Weights of a small contrastive audio-text model.
Model: 9.61M parameters, encoder norm batchnorm, encoder widths [96, 144, 208], text encoder width 256, text encoder layers 10, text encoder norm layernorm.
Training: adamw at rate 0.0017, 1200 steps, batches of 128.
Data: 39062 training examples, 3.9 epochs.
Rows from block 5 of the text encoder, named by matrix and row number. Rows with one number belong to one attention dimension. Each number is 200 + 40 x the weight over its row's rms, rounded and kept within 0 to 999. All counts start at 0. After the name is the row's rms in percent of the matrix's.
# q: attention query (text_encoder.blocks.5.attn.q.weight, 256x256), inputs 0-85
# k: attention key (text_encoder.blocks.5.attn.k.weight, 256x256), inputs 0-85
q.150,082,112,198,216,278,219,173,226,174,201,252,165,179,98,203,272,178,163,206,129,191,204,146,173,173,241,147,219,218,218,240,223,163,173,197,135,188,202,302,171,209,203,191,233,200,183,182,131,213,160,162,103,208,192,203,169,259,186,194,141,120,221,94,173,199,184,185,306,179,197,215,239,231,212,201,238,155,263,202,159,181,133,201,164,213,204,185
k.150,087,70,167,184,232,185,233,207,153,202,181,131,181,211,133,221,191,223,218,130,241,192,196,188,176,189,180,196,314,246,213,223,239,195,268,161,217,209,224,188,258,216,183,195,214,155,188,143,99,219,200,149,224,169,253,214,256,198,151,189,183,244,171,203,193,200,153,220,205,200,151,224,203,177,172,257,181,225,175,137,209,185,239,191,293,190,190
q.151,072,228,240,221,220,180,209,171,234,225,204,226,170,194,297,216,190,255,161,208,183,177,243,192,204,198,189,237,183,194,189,157,192,274,209,204,210,187,183,249,182,206,161,153,204,103,219,184,165,170,295,219,189,226,236,195,226,248,200,350,213,206,196,322,150,168,219,219,270,155,110,198,183,201,238,242,167,140,151,103,201,168,202,201,248,204,149
k.151,078,199,155,160,200,195,160,195,238,179,133,207,198,138,201,176,144,229,208,210,219,146,249,188,189,178,203,201,173,220,196,238,183,200,208,197,209,206,194,208,203,197,194,201,272,192,210,243,204,228,243,213,195,249,204,199,176,183,227,199,212,196,233,191,199,266,275,160,199,211,196,186,174,318,183,186,232,175,185,210,201,206,296,276,205,179,74
q.152,075,185,146,214,202,199,197,218,194,201,196,181,191,145,191,217,206,218,231,172,183,221,163,229,179,159,199,199,176,221,226,223,180,140,191,164,200,201,171,167,222,239,237,300,215,205,187,206,243,270,65,133,198,217,186,201,258,209,235,138,166,217,186,178,239,194,169,187,250,206,247,199,203,209,165,157,164,243,193,230,205,202,201,180,234,212,87
k.152,073,171,145,220,202,217,222,225,123,223,206,217,191,209,172,201,339,203,245,184,193,278,189,198,204,226,201,171,231,296,213,159,181,229,202,204,206,164,210,194,160,225,170,291,198,197,175,195,170,196,170,194,233,110,199,266,208,132,226,158,200,175,126,233,146,188,144,267,210,185,201,185,224,110,203,202,172,222,226,184,331,199,197,175,188,203,216
q.153,093,210,225,201,269,201,209,172,285,148,238,196,217,200,204,148,221,255,155,160,263,221,319,169,299,183,200,232,190,175,241,248,196,203,142,314,197,271,188,217,227,185,155,179,241,230,238,203,176,126,256,154,185,245,242,202,239,44,230,193,236,132,232,209,157,167,286,208,204,207,175,217,133,235,184,192,196,203,205,141,189,174,215,162,198,240,186
k.153,092,194,169,183,242,116,200,204,185,167,195,267,199,180,201,183,170,207,193,167,199,149,181,185,188,213,235,186,155,203,139,199,236,200,203,174,224,203,173,208,210,155,197,189,220,118,115,237,183,256,205,90,218,260,243,199,218,162,192,204,225,203,307,203,161,143,196,195,203,200,190,201,188,189,69,204,198,211,198,181,249,197,248,199,238,131,169
q.154,082,182,224,187,219,203,180,191,200,209,214,195,199,204,229,219,180,129,240,196,194,241,162,196,209,285,200,198,189,187,192,161,275,204,192,200,260,172,260,175,127,208,286,191,225,234,176,196,188,203,230,227,159,51,127,234,154,194,218,318,192,242,202,199,218,209,226,198,174,186,168,198,277,139,198,235,137,161,197,203,238,260,178,215,201,129,210
k.154,082,203,254,199,89,220,200,196,200,230,217,195,191,190,194,229,233,187,256,199,230,245,188,182,155,135,199,207,211,200,225,217,195,134,184,205,170,205,212,189,202,194,183,177,159,202,323,198,199,130,280,208,113,152,179,217,207,215,230,191,239,194,159,193,227,208,202,186,197,206,280,163,168,219,201,184,216,265,205,228,161,213,160,201,185,176,238
q.155,094,174,140,218,220,194,187,261,162,199,202,178,156,173,200,215,181,162,213,148,190,200,207,213,185,195,245,182,205,289,216,177,143,256,217,189,212,217,205,163,198,232,129,217,199,96,165,126,236,199,141,126,192,193,172,211,328,187,195,141,185,205,144,201,226,167,176,209,176,179,204,240,269,210,168,165,156,200,200,224,161,188,181,185,194,226,162
k.155,096,170,191,82,189,187,214,245,133,217,178,166,170,210,175,224,201,196,220,156,319,195,145,210,171,145,157,166,210,260,236,228,204,202,298,190,253,199,257,166,352,223,163,240,226,138,202,157,154,206,280,182,202,195,239,231,202,186,174,170,237,237,183,147,256,204,177,215,185,208,201,181,215,199,151,225,278,231,182,144,211,237,217,207,253,186,194
q.156,102,192,232,176,115,201,192,235,204,163,172,214,210,214,204,164,168,178,235,171,170,200,182,241,210,213,200,188,202,182,198,195,253,197,178,182,290,100,125,225,181,140,246,198,272,212,200,160,189,210,265,277,258,124,186,225,126,250,180,201,279,201,283,219,205,336,198,184,200,200,170,180,171,200,180,297,204,173,199,209,261,238,231,294,202,134,214
k.156,091,195,190,194,171,243,199,151,215,230,190,194,255,200,176,219,225,154,99,205,160,253,194,301,195,239,254,262,217,174,247,198,184,222,209,224,173,210,211,202,200,174,201,132,114,274,199,195,206,104,198,203,189,197,160,178,204,192,92,198,195,100,276,200,225,220,194,217,196,263,230,222,207,208,227,167,182,240,203,224,167,108,179,195,254,193,250
q.157,103,152,178,265,210,189,202,262,179,203,194,174,171,150,195,200,196,175,128,154,205,152,213,208,197,176,198,215,197,215,200,154,186,191,252,198,84,291,215,131,294,245,148,227,182,188,197,176,237,199,199,161,151,234,204,199,293,177,192,141,198,162,120,189,213,51,175,215,163,196,217,215,236,225,180,113,166,266,199,211,167,181,205,76,161,263,180
k.157,102,168,201,116,206,195,218,232,143,196,204,163,201,221,138,233,228,200,261,171,304,185,191,224,190,82,179,147,291,198,208,199,206,199,222,195,231,192,208,142,226,212,167,250,227,143,200,165,127,201,201,219,232,251,225,254,303,203,183,85,145,263,198,180,183,194,138,201,210,200,180,205,266,201,80,236,201,208,200,101,273,220,221,199,268,167,181
q.158,091,189,301,185,130,265,226,144,242,231,221,235,226,187,220,233,230,210,175,236,203,190,218,222,257,223,188,192,158,203,193,185,199,205,215,228,254,191,183,233,131,157,207,178,227,213,211,216,192,190,296,340,202,177,212,200,79,247,210,259,233,201,222,211,161,203,221,140,205,201,176,182,187,222,224,297,237,153,201,175,202,311,218,294,217,182,229
k.158,079,244,221,204,254,177,166,200,221,202,196,269,223,180,292,141,203,212,199,221,94,121,207,184,207,250,227,252,170,179,185,203,158,116,110,219,259,208,158,202,200,189,203,105,108,233,229,223,216,128,141,211,162,254,186,201,189,198,244,206,197,172,229,205,214,200,253,158,169,201,225,192,156,269,201,166,216,195,205,238,198,206,162,201,186,152,199
q.159,106,184,184,226,277,177,134,229,175,202,190,163,199,152,191,190,128,179,197,162,202,212,208,231,185,190,200,243,215,261,218,217,177,60,199,178,183,199,215,177,215,213,113,185,167,166,196,200,234,209,96,147,184,206,231,154,301,125,205,143,192,140,188,157,213,89,174,212,186,213,215,198,221,222,174,166,172,247,234,220,191,205,202,122,94,252,172
k.159,093,174,178,157,208,208,222,239,164,279,203,184,200,225,153,243,206,159,201,187,201,204,200,200,153,195,180,156,241,213,211,199,205,238,214,210,206,213,196,193,216,202,196,251,175,150,191,185,169,210,165,184,218,187,176,197,205,188,131,198,199,237,166,196,187,178,164,205,200,201,188,198,248,150,180,240,187,270,207,106,313,193,217,209,163,186,188
q.160,085,202,213,250,291,203,199,180,209,191,135,193,158,190,194,200,203,232,151,195,213,198,257,215,200,187,92,219,195,197,227,220,191,237,123,227,180,218,196,181,219,323,165,224,295,202,114,188,195,174,193,173,171,195,254,159,273,162,201,202,215,161,169,189,154,158,255,210,199,176,199,210,212,221,191,146,127,217,200,172,120,85,206,88,183,263,187
k.160,089,181,241,160,227,141,218,214,155,128,201,196,210,198,217,198,108,199,173,174,205,151,264,221,215,145,188,174,223,166,201,198,204,198,223,198,179,221,243,198,240,199,199,203,260,152,219,207,139,180,215,205,249,211,256,265,213,213,166,191,221,236,225,199,195,164,164,209,229,198,140,212,203,180,174,266,206,201,188,177,227,163,378,185,253,182,189
q.161,112,159,198,192,163,166,201,203,225,199,215,206,251,208,206,224,187,195,188,209,130,279,151,203,195,198,237,173,240,222,181,178,214,264,212,227,214,219,241,195,181,165,262,125,162,142,204,187,185,221,180,209,212,162,205,252,196,274,177,231,173,224,212,237,182,256,186,197,298,186,199,197,134,131,206,294,206,185,230,200,244,145,167,195,211,160,266
k.161,105,209,271,204,301,248,137,183,226,198,163,231,178,167,204,242,272,197,204,202,224,218,157,190,248,204,206,216,192,275,191,200,99,203,96,229,164,210,193,144,182,245,255,207,277,237,198,179,229,186,173,215,192,163,191,195,201,161,209,204,167,193,165,201,262,201,210,177,92,203,204,229,194,201,151,110,180,166,178,236,145,168,182,273,133,256,209
q.162,089,183,186,245,254,174,285,174,191,252,212,213,182,189,195,199,145,209,201,189,196,200,271,239,166,199,201,181,246,276,236,197,186,196,200,199,170,187,202,163,193,156,188,169,196,193,138,192,170,148,140,186,234,173,235,207,296,197,178,250,125,207,164,177,201,182,243,223,198,104,218,250,219,195,194,203,191,219,236,209,187,87,200,168,228,220,157
k.162,084,205,163,165,235,191,196,217,186,204,212,220,272,204,210,161,259,197,223,157,254,176,204,93,188,170,187,238,193,230,258,203,161,210,215,203,217,232,210,202,204,216,204,248,349,168,159,147,91,196,201,199,248,184,197,206,220,167,167,183,219,217,214,202,212,198,186,271,192,190,168,205,172,196,139,281,145,103,200,291,148,172,273,212,200,175,194
q.163,078,194,254,151,187,221,248,199,215,146,200,201,204,200,187,191,201,196,191,228,189,203,195,193,221,209,199,240,194,144,159,203,317,194,207,166,206,122,214,212,192,105,335,198,200,185,229,199,166,209,236,281,205,201,204,197,120,203,195,222,216,225,235,196,201,227,217,138,249,272,192,162,163,254,168,269,220,197,133,230,193,210,202,236,196,194,217
k.163,076,206,201,246,199,210,212,195,214,169,175,214,181,245,197,184,213,204,192,217,157,229,149,193,196,322,208,189,140,188,157,200,200,202,184,199,176,134,188,189,199,207,202,181,107,302,173,220,231,209,147,200,189,122,195,234,160,233,231,209,193,183,205,288,214,198,315,200,155,167,201,167,204,202,215,196,197,174,199,293,200,177,198,232,185,273,202
q.164,106,227,157,192,146,198,126,206,171,248,228,274,193,128,202,241,198,289,176,203,147,217,151,199,199,201,297,198,244,212,203,176,206,205,224,200,165,251,207,177,196,173,199,179,121,118,189,248,246,201,78,204,191,202,195,159,241,231,186,201,147,208,154,198,202,216,191,197,234,184,219,208,175,130,208,206,197,219,231,201,198,103,164,143,196,199,210
k.164,099,221,259,133,243,205,184,194,264,201,192,192,198,180,194,298,288,195,197,132,230,217,132,234,285,198,235,213,205,263,297,206,159,218,164,160,177,201,199,200,168,255,205,264,251,185,240,208,211,202,247,244,175,211,197,174,201,188,186,201,193,189,130,201,263,222,204,190,137,202,194,201,202,259,206,211,199,190,205,203,179,263,161,178,179,263,187
q.165,079,259,207,184,182,148,247,216,137,201,207,201,264,215,221,201,202,178,218,199,185,201,193,206,199,203,212,225,204,194,172,190,227,208,264,110,193,189,176,208,192,199,226,197,190,190,219,198,171,212,222,280,203,178,190,202,176,247,198,238,198,246,208,200,199,276,163,178,248,199,193,175,191,195,231,223,206,198,210,271,208,267,198,226,224,102,208
k.165,081,205,189,259,204,241,175,192,225,223,199,248,204,277,203,214,205,206,195,210,193,189,147,198,223,273,204,197,169,208,70,224,177,197,89,200,242,191,186,205,192,241,202,197,196,251,177,195,200,196,140,196,180,205,179,195,174,175,273,246,198,165,210,210,250,77,270,193,189,191,272,251,240,180,113,199,155,182,202,234,196,201,173,259,158,236,276
q.166,080,177,189,201,281,217,204,223,185,276,207,197,180,188,205,244,163,201,220,191,185,228,202,195,212,274,183,182,232,232,192,180,248,235,215,201,197,243,228,152,202,194,186,218,202,177,194,153,118,139,162,192,148,197,200,326,288,198,188,179,178,301,171,196,207,198,188,196,287,184,175,217,238,197,182,198,190,210,211,210,195,178,185,200,201,196,182
k.166,072,208,193,184,209,223,194,238,199,220,153,173,185,114,238,141,183,260,314,172,245,189,189,194,279,171,184,198,219,215,202,257,159,202,206,227,210,268,214,208,195,256,315,232,253,180,198,197,199,181,225,271,173,153,160,201,227,140,162,153,176,233,161,164,287,197,174,149,194,220,195,262,134,236,197,158,162,199,191,200,188,211,212,133,289,135,246
q.167,088,229,178,201,207,243,194,178,240,156,201,197,218,193,212,176,233,183,184,231,206,171,202,217,255,174,215,236,153,150,174,211,209,181,165,192,235,200,198,260,200,209,255,165,203,277,216,221,219,205,203,267,214,196,198,174,114,159,220,212,240,139,240,209,200,204,258,211,146,195,174,199,172,203,205,184,201,169,187,203,273,260,226,243,155,202,217
k.167,090,221,202,263,197,141,205,106,196,202,207,252,185,215,161,252,208,155,86,265,59,208,201,119,127,261,218,200,190,52,197,181,212,200,200,177,185,188,181,249,192,154,199,164,187,247,206,182,199,257,121,198,194,215,256,180,187,243,204,255,206,190,196,217,208,201,252,166,203,214,227,132,168,194,228,227,247,223,185,187,200,241,189,215,257,161,201
q.168,089,141,230,231,229,186,193,228,192,246,193,201,146,199,184,197,201,248,162,127,204,205,223,185,142,176,167,194,221,236,265,203,173,221,224,238,140,204,222,167,274,206,108,243,214,158,189,179,182,170,184,185,85,200,242,218,241,183,231,191,197,151,175,136,202,156,183,205,158,183,248,197,241,220,165,153,194,211,203,208,144,166,136,124,195,247,184
k.168,084,219,188,142,210,204,247,191,162,145,198,193,195,168,258,146,182,200,199,177,284,168,230,199,168,156,193,193,204,226,198,194,243,202,262,209,269,218,213,135,209,252,200,153,155,168,224,201,186,149,207,157,227,347,212,241,321,160,198,182,121,225,210,186,158,173,230,212,215,181,165,239,228,198,177,193,195,200,196,128,222,181,259,177,295,89,178
q.169,087,150,219,194,172,167,202,229,154,256,198,203,160,204,144,194,168,203,209,178,194,199,169,238,158,149,202,110,272,240,196,201,201,201,201,213,181,256,211,135,206,162,160,219,186,194,185,194,187,146,155,198,181,211,297,311,251,201,183,186,113,195,167,184,278,199,176,214,203,188,255,217,232,152,218,192,191,228,230,210,196,186,159,149,230,201,196
k.169,084,200,267,165,210,308,138,224,219,186,185,159,161,134,231,169,201,193,206,119,256,191,190,197,208,155,147,271,199,212,225,217,140,199,248,229,201,208,206,115,248,248,225,281,198,164,201,208,203,148,247,199,124,195,185,203,244,43,201,195,155,199,173,175,188,197,140,215,170,178,186,218,222,225,180,181,175,181,218,195,150,217,199,141,154,213,200
q.170,076,259,195,199,100,245,184,178,236,191,201,201,240,185,206,170,303,204,183,245,218,276,108,230,228,201,255,211,182,171,153,202,254,188,200,200,220,205,144,292,204,201,223,170,212,213,230,203,215,230,206,209,195,205,128,147,119,192,280,177,211,190,245,224,203,307,217,161,222,306,192,181,180,271,217,201,224,246,180,169,207,237,201,236,165,164,245
k.170,081,240,230,262,199,171,182,198,256,177,199,274,213,252,160,207,224,188,176,210,201,219,143,245,192,214,224,212,185,155,186,156,201,199,175,230,166,204,194,224,173,175,227,127,191,250,217,193,221,240,141,217,173,256,224,172,226,199,213,140,137,195,254,278,262,199,230,170,195,232,270,179,176,204,259,202,265,309,169,170,168,225,99,183,194,187,322
q.171,091,160,166,234,213,146,173,222,174,295,201,206,169,204,214,219,146,238,213,244,196,162,232,168,158,281,194,171,219,267,210,199,184,260,191,246,194,232,225,182,199,239,189,218,248,182,156,191,198,195,148,194,189,201,201,229,276,203,179,173,110,185,166,192,181,181,184,193,195,105,207,230,231,90,185,165,171,190,220,201,198,194,162,61,188,248,197
k.171,082,228,201,135,189,201,199,223,193,198,202,182,202,197,234,185,195,183,207,175,261,242,204,199,227,99,182,199,248,258,228,330,159,250,233,199,207,224,215,139,284,214,185,229,204,168,247,219,176,194,314,235,211,191,223,260,222,178,189,190,180,227,190,190,193,212,75,201,199,232,165,258,202,157,232,202,207,201,200,197,202,204,262,99,184,195,181
q.172,079,146,196,203,206,160,208,210,175,209,199,193,184,207,189,205,182,220,209,143,218,195,204,138,173,243,155,201,255,278,264,179,139,211,199,217,169,242,210,149,205,203,116,267,269,132,178,204,160,181,152,185,185,233,200,233,276,200,202,179,184,230,146,182,181,145,214,186,196,156,290,294,249,164,200,182,150,207,217,208,134,174,152,179,229,209,171
k.172,077,183,183,143,218,209,199,230,228,175,186,165,118,210,236,144,185,189,216,156,224,108,203,169,197,144,158,192,207,226,247,211,132,198,230,189,248,234,226,175,208,227,179,230,208,168,311,223,180,174,202,190,212,204,215,219,333,200,111,179,202,239,134,124,202,205,179,197,206,185,195,215,198,218,195,128,177,161,206,171,209,214,192,56,205,99,203
q.173,062,198,200,212,252,174,193,200,211,171,198,204,199,183,185,183,282,193,183,198,225,198,204,196,218,199,198,212,98,138,181,193,195,191,178,206,200,187,110,218,161,344,289,213,203,256,178,237,248,163,162,204,158,185,226,199,183,97,229,195,212,198,197,186,232,150,219,215,191,198,218,215,201,175,201,170,143,189,184,102,199,207,200,238,66,286,230
k.173,072,200,305,203,183,145,223,202,125,170,200,130,200,205,248,203,151,138,208,212,184,220,200,316,248,160,203,180,206,92,151,187,248,212,304,190,200,203,203,203,221,240,200,198,200,159,206,224,225,212,294,306,214,192,203,200,295,258,164,205,198,221,201,202,165,204,191,264,201,213,198,171,197,184,227,196,267,299,199,199,198,202,233,183,307,192,199
q.174,107,186,181,227,237,235,200,204,219,148,189,161,198,196,199,172,222,145,182,191,248,115,278,198,234,214,188,232,121,163,226,232,183,158,169,211,209,170,138,190,201,260,195,211,302,219,197,193,297,196,209,190,257,195,195,164,198,127,232,197,232,170,190,155,179,154,220,205,164,199,175,201,203,219,181,178,190,188,155,201,203,217,242,161,99,266,185
k.174,100,196,189,203,123,115,313,177,164,163,205,209,251,226,155,248,191,172,218,196,140,199,203,231,72,181,199,145,211,164,205,198,299,245,215,179,209,202,204,228,203,166,176,179,118,171,220,194,171,235,216,193,211,197,228,247,202,264,189,203,230,180,248,197,120,240,130,182,300,215,196,168,202,169,199,236,260,239,183,180,316,194,232,219,269,74,161
q.175,098,197,214,222,181,260,229,197,170,192,182,185,198,210,188,199,203,213,165,175,206,144,253,207,200,203,149,225,165,159,210,237,184,192,200,177,195,160,204,204,230,252,168,301,294,197,256,212,271,181,256,196,221,218,201,200,179,88,244,200,255,184,188,200,169,156,195,214,202,197,186,199,212,239,159,199,194,185,159,183,223,184,257,211,103,228,195
k.175,096,189,101,180,151,129,239,201,172,170,209,198,243,246,194,197,193,202,185,199,122,170,200,216,108,186,142,178,214,184,200,194,266,186,211,203,268,209,207,201,168,160,194,131,166,115,89,166,151,159,219,201,276,246,259,208,271,189,159,182,206,175,256,184,184,180,198,170,226,201,157,159,187,189,204,237,256,244,151,172,264,192,221,210,285,130,240
q.176,093,235,204,201,202,249,178,128,205,162,221,200,229,179,241,167,234,170,208,251,202,207,206,212,255,250,264,231,149,116,92,250,204,175,163,170,227,182,180,318,148,198,285,131,178,269,214,220,235,210,149,195,201,196,200,142,88,194,217,220,215,169,256,196,253,232,211,202,208,221,199,200,169,201,214,209,212,171,186,192,228,210,242,242,164,195,230
k.176,091,194,213,305,224,134,190,109,213,203,212,206,258,207,146,236,203,242,158,219,128,213,246,202,209,219,242,182,204,137,179,161,243,200,150,193,177,191,169,245,180,172,231,150,161,237,167,205,201,232,195,218,195,198,287,162,185,283,202,280,216,183,225,243,228,190,218,214,189,240,221,154,156,174,251,219,235,242,175,182,188,158,247,222,216,233,178
q.177,080,203,207,179,117,201,228,199,197,157,195,191,227,211,255,182,190,167,215,201,139,202,189,195,207,196,206,204,199,162,169,194,215,207,265,129,237,160,214,213,228,193,258,169,198,205,210,214,191,214,282,236,215,160,187,204,136,215,191,251,300,220,230,210,242,325,172,197,205,234,198,82,127,254,253,300,199,203,149,224,272,226,234,246,208,156,270
k.177,084,209,199,225,275,207,176,183,204,227,201,238,163,193,197,209,242,204,174,227,188,305,73,175,147,263,208,210,193,168,149,200,229,198,126,271,172,193,188,204,162,205,272,193,174,283,170,191,224,200,145,225,166,181,186,195,193,130,216,165,200,194,190,217,262,196,216,197,202,189,218,211,197,205,210,159,190,270,208,203,238,204,133,202,197,211,221
q.178,116,199,207,220,229,244,218,273,158,171,167,191,190,199,186,180,267,169,186,186,271,155,243,161,202,201,168,220,191,201,280,220,186,176,196,199,201,185,211,197,254,253,173,293,284,212,199,212,253,189,206,184,198,197,167,186,171,132,223,123,239,191,133,151,178,121,181,200,84,201,193,200,209,275,165,110,193,234,188,225,185,192,217,214,172,235,128
k.178,108,173,136,197,159,154,312,199,169,159,315,196,198,224,198,187,181,151,199,126,191,151,212,234,114,194,192,181,206,132,213,196,316,201,230,202,234,200,204,195,235,165,154,191,190,173,195,198,174,157,173,198,277,232,241,216,201,228,186,214,270,212,240,186,163,163,146,224,223,139,196,176,180,138,229,238,223,264,193,214,259,195,267,190,280,50,192
q.179,110,208,217,197,214,273,206,208,184,142,183,194,203,201,189,160,214,197,175,161,261,124,290,200,238,164,180,233,155,90,199,226,126,177,168,202,160,203,181,224,207,210,189,295,247,222,201,211,265,194,234,146,274,201,205,185,157,112,222,200,262,243,193,217,156,151,240,176,174,192,164,199,211,223,175,164,200,202,189,182,186,237,319,167,126,233,181
k.179,115,194,164,190,153,146,230,232,159,173,218,275,205,249,186,197,182,199,197,202,105,149,192,253,175,236,201,176,202,181,216,177,205,153,224,188,219,198,201,227,219,94,172,193,199,178,166,194,170,219,214,161,212,252,227,218,200,254,138,295,244,211,261,189,110,192,203,166,259,199,113,169,175,164,148,214,231,212,160,174,227,153,256,203,263,148,189
q.180,071,233,301,204,238,253,225,189,212,140,196,192,208,212,196,147,211,201,199,190,231,209,262,212,223,222,196,235,162,152,174,226,166,163,197,204,229,166,82,170,199,251,234,199,235,233,256,194,198,193,251,191,230,195,198,184,175,149,202,200,256,173,196,198,132,178,217,209,135,209,193,192,180,222,190,218,197,179,201,190,214,194,337,242,191,195,271
k.180,067,135,113,199,299,126,199,186,200,211,213,323,215,216,157,203,200,239,200,214,108,89,191,188,149,187,128,187,170,196,198,180,292,197,196,196,201,208,234,201,159,194,199,172,194,189,203,198,167,308,222,194,226,184,168,195,70,234,213,210,210,208,300,168,221,169,224,233,210,200,222,125,204,191,191,209,228,234,168,165,218,206,240,243,269,184,185
q.181,117,202,204,202,215,228,214,205,201,184,144,201,131,200,182,189,185,192,208,187,233,173,236,195,204,115,162,219,176,197,214,211,194,143,197,146,199,196,166,159,273,199,183,245,227,202,241,293,225,208,209,196,197,197,149,195,192,158,248,164,240,199,155,191,267,162,176,118,150,204,196,199,205,215,180,165,220,251,199,211,168,284,227,252,227,256,182
k.181,109,197,189,190,153,179,259,206,197,204,227,167,160,206,198,185,202,197,157,197,179,195,213,236,158,208,200,199,197,183,204,166,246,200,212,213,210,180,198,222,217,196,119,189,149,235,176,200,249,180,161,96,211,225,210,202,181,211,168,244,229,191,232,191,179,194,176,212,236,68,198,199,283,199,244,223,214,205,233,193,232,190,208,199,222,140,178
q.182,132,204,199,241,237,214,204,263,160,205,138,191,141,149,195,210,224,177,189,143,278,110,293,170,243,203,162,206,189,207,241,220,119,201,177,199,200,194,153,150,267,269,158,290,251,197,188,190,225,156,198,174,202,198,184,199,200,125,216,185,213,207,144,197,203,125,228,230,94,237,222,223,220,204,191,99,174,179,189,193,190,169,209,191,133,254,188
k.182,140,186,178,178,182,151,217,206,94,175,221,184,226,231,207,167,161,181,166,179,220,171,215,244,181,157,194,171,268,191,260,212,244,201,229,191,239,217,209,240,217,189,93,200,189,99,200,179,164,192,226,133,234,262,261,329,207,234,134,201,187,232,198,183,139,233,183,197,229,198,170,209,251,129,244,219,223,263,230,175,272,198,263,190,278,87,177
q.183,100,191,196,141,123,155,205,205,218,226,210,239,206,206,219,211,204,187,192,200,145,204,157,210,194,198,209,174,241,222,177,162,221,222,243,191,259,208,211,199,180,165,262,189,114,167,196,206,185,212,235,218,212,215,195,218,179,359,146,215,193,237,209,196,213,345,163,191,267,198,207,153,193,199,271,241,205,200,182,212,210,246,200,265,318,131,203
k.183,100,188,208,218,204,247,178,206,225,217,165,194,142,165,203,193,230,192,268,214,176,236,159,160,213,314,177,228,194,230,197,207,156,211,184,239,172,192,176,196,182,200,243,205,198,268,197,157,244,186,181,200,154,180,143,164,179,170,219,178,196,175,214,212,259,201,208,198,192,198,181,236,203,228,203,181,97,81,221,228,167,213,125,194,115,263,214
q.184,109,201,192,186,50,199,250,232,184,198,209,206,203,200,194,206,201,188,216,198,224,202,145,199,138,195,211,188,223,276,155,179,233,202,283,154,199,219,222,232,190,176,210,201,155,153,290,125,197,212,285,284,161,189,220,205,201,350,168,215,149,239,279,107,228,291,196,159,232,197,204,165,195,178,263,274,213,241,199,213,207,215,221,228,242,143,219
k.184,105,207,211,226,245,251,190,196,331,220,169,216,172,190,260,227,229,203,192,211,198,211,205,157,212,246,208,220,154,211,195,146,184,139,175,212,202,191,175,156,181,217,216,202,196,262,163,192,236,190,168,244,184,183,150,152,197,168,239,192,158,134,197,240,266,192,205,154,202,199,207,242,187,277,200,123,193,207,174,239,132,204,142,189,98,254,332
q.185,093,205,213,235,125,82,209,191,200,250,203,205,180,196,122,206,85,200,218,168,196,212,167,203,149,197,236,175,288,281,210,158,206,193,212,191,155,227,231,175,199,194,182,141,132,162,189,167,104,167,162,200,192,152,205,214,268,277,129,198,143,246,190,192,216,206,189,206,201,211,236,200,225,202,222,242,200,213,211,214,159,189,181,157,299,189,194
k.185,092,183,184,186,169,268,183,288,207,218,185,124,143,211,234,164,202,208,198,158,253,234,194,172,194,215,189,220,199,245,110,217,123,196,204,256,199,195,194,155,193,253,201,229,261,212,192,205,196,181,199,199,195,166,108,244,206,136,311,177,180,121,130,234,222,202,181,207,193,175,201,266,282,230,149,180,141,151,288,220,178,254,196,191,115,298,196
q.186,124,261,247,156,151,175,200,198,243,171,200,206,237,262,186,200,203,190,198,262,169,214,163,240,184,194,272,175,229,196,181,187,239,181,236,184,200,180,205,204,187,154,243,141,134,162,312,208,111,212,212,250,200,239,205,208,186,290,159,243,171,200,233,205,212,318,164,191,218,201,205,188,123,189,236,244,231,205,211,215,208,211,193,206,244,143,209
k.186,121,215,234,222,256,244,144,213,304,251,147,206,171,183,179,201,236,241,247,215,199,261,172,161,276,239,192,227,181,267,171,202,136,198,122,202,173,190,186,198,183,218,286,199,199,263,142,199,261,218,177,231,159,181,179,98,183,135,237,194,179,167,188,250,280,149,218,197,187,202,224,191,225,254,227,115,182,162,209,237,169,202,151,202,118,276,228
q.187,108,175,193,302,219,225,223,226,189,210,127,173,169,184,192,213,255,274,195,199,224,200,221,175,181,215,164,194,232,228,248,158,143,202,209,229,127,242,214,147,222,225,100,222,234,167,182,197,260,189,198,167,198,197,253,205,269,101,203,178,223,211,133,189,199,150,189,232,200,189,278,256,245,197,173,147,139,144,211,203,178,179,187,133,180,314,215
k.187,103,196,175,130,207,177,212,247,170,144,248,192,221,206,207,158,180,199,204,150,228,136,231,232,179,136,165,160,206,198,287,196,210,189,205,164,242,221,223,176,202,229,159,199,200,47,250,198,140,171,226,204,226,222,236,216,337,207,177,154,215,225,208,178,162,191,129,166,239,198,163,200,193,197,161,197,184,184,158,156,203,198,221,158,263,39,183
q.188,074,243,230,205,199,178,199,187,212,195,199,211,231,199,169,135,242,196,179,233,180,177,200,214,231,134,226,224,137,106,174,195,231,199,218,198,176,147,103,315,200,199,217,114,186,218,229,167,217,208,246,228,241,176,217,147,82,206,169,238,213,186,307,205,130,213,195,192,199,252,186,194,150,250,247,175,233,196,194,195,208,209,301,297,187,203,213
k.188,062,174,136,235,214,202,200,165,201,238,210,245,197,203,172,244,202,200,192,312,98,198,187,194,210,250,259,248,200,188,210,185,213,204,179,256,192,196,274,236,197,188,173,174,210,303,141,181,204,234,226,239,192,199,204,205,91,200,216,279,192,168,225,305,197,200,227,220,189,221,180,169,188,172,214,236,198,180,197,191,197,196,196,353,194,222,202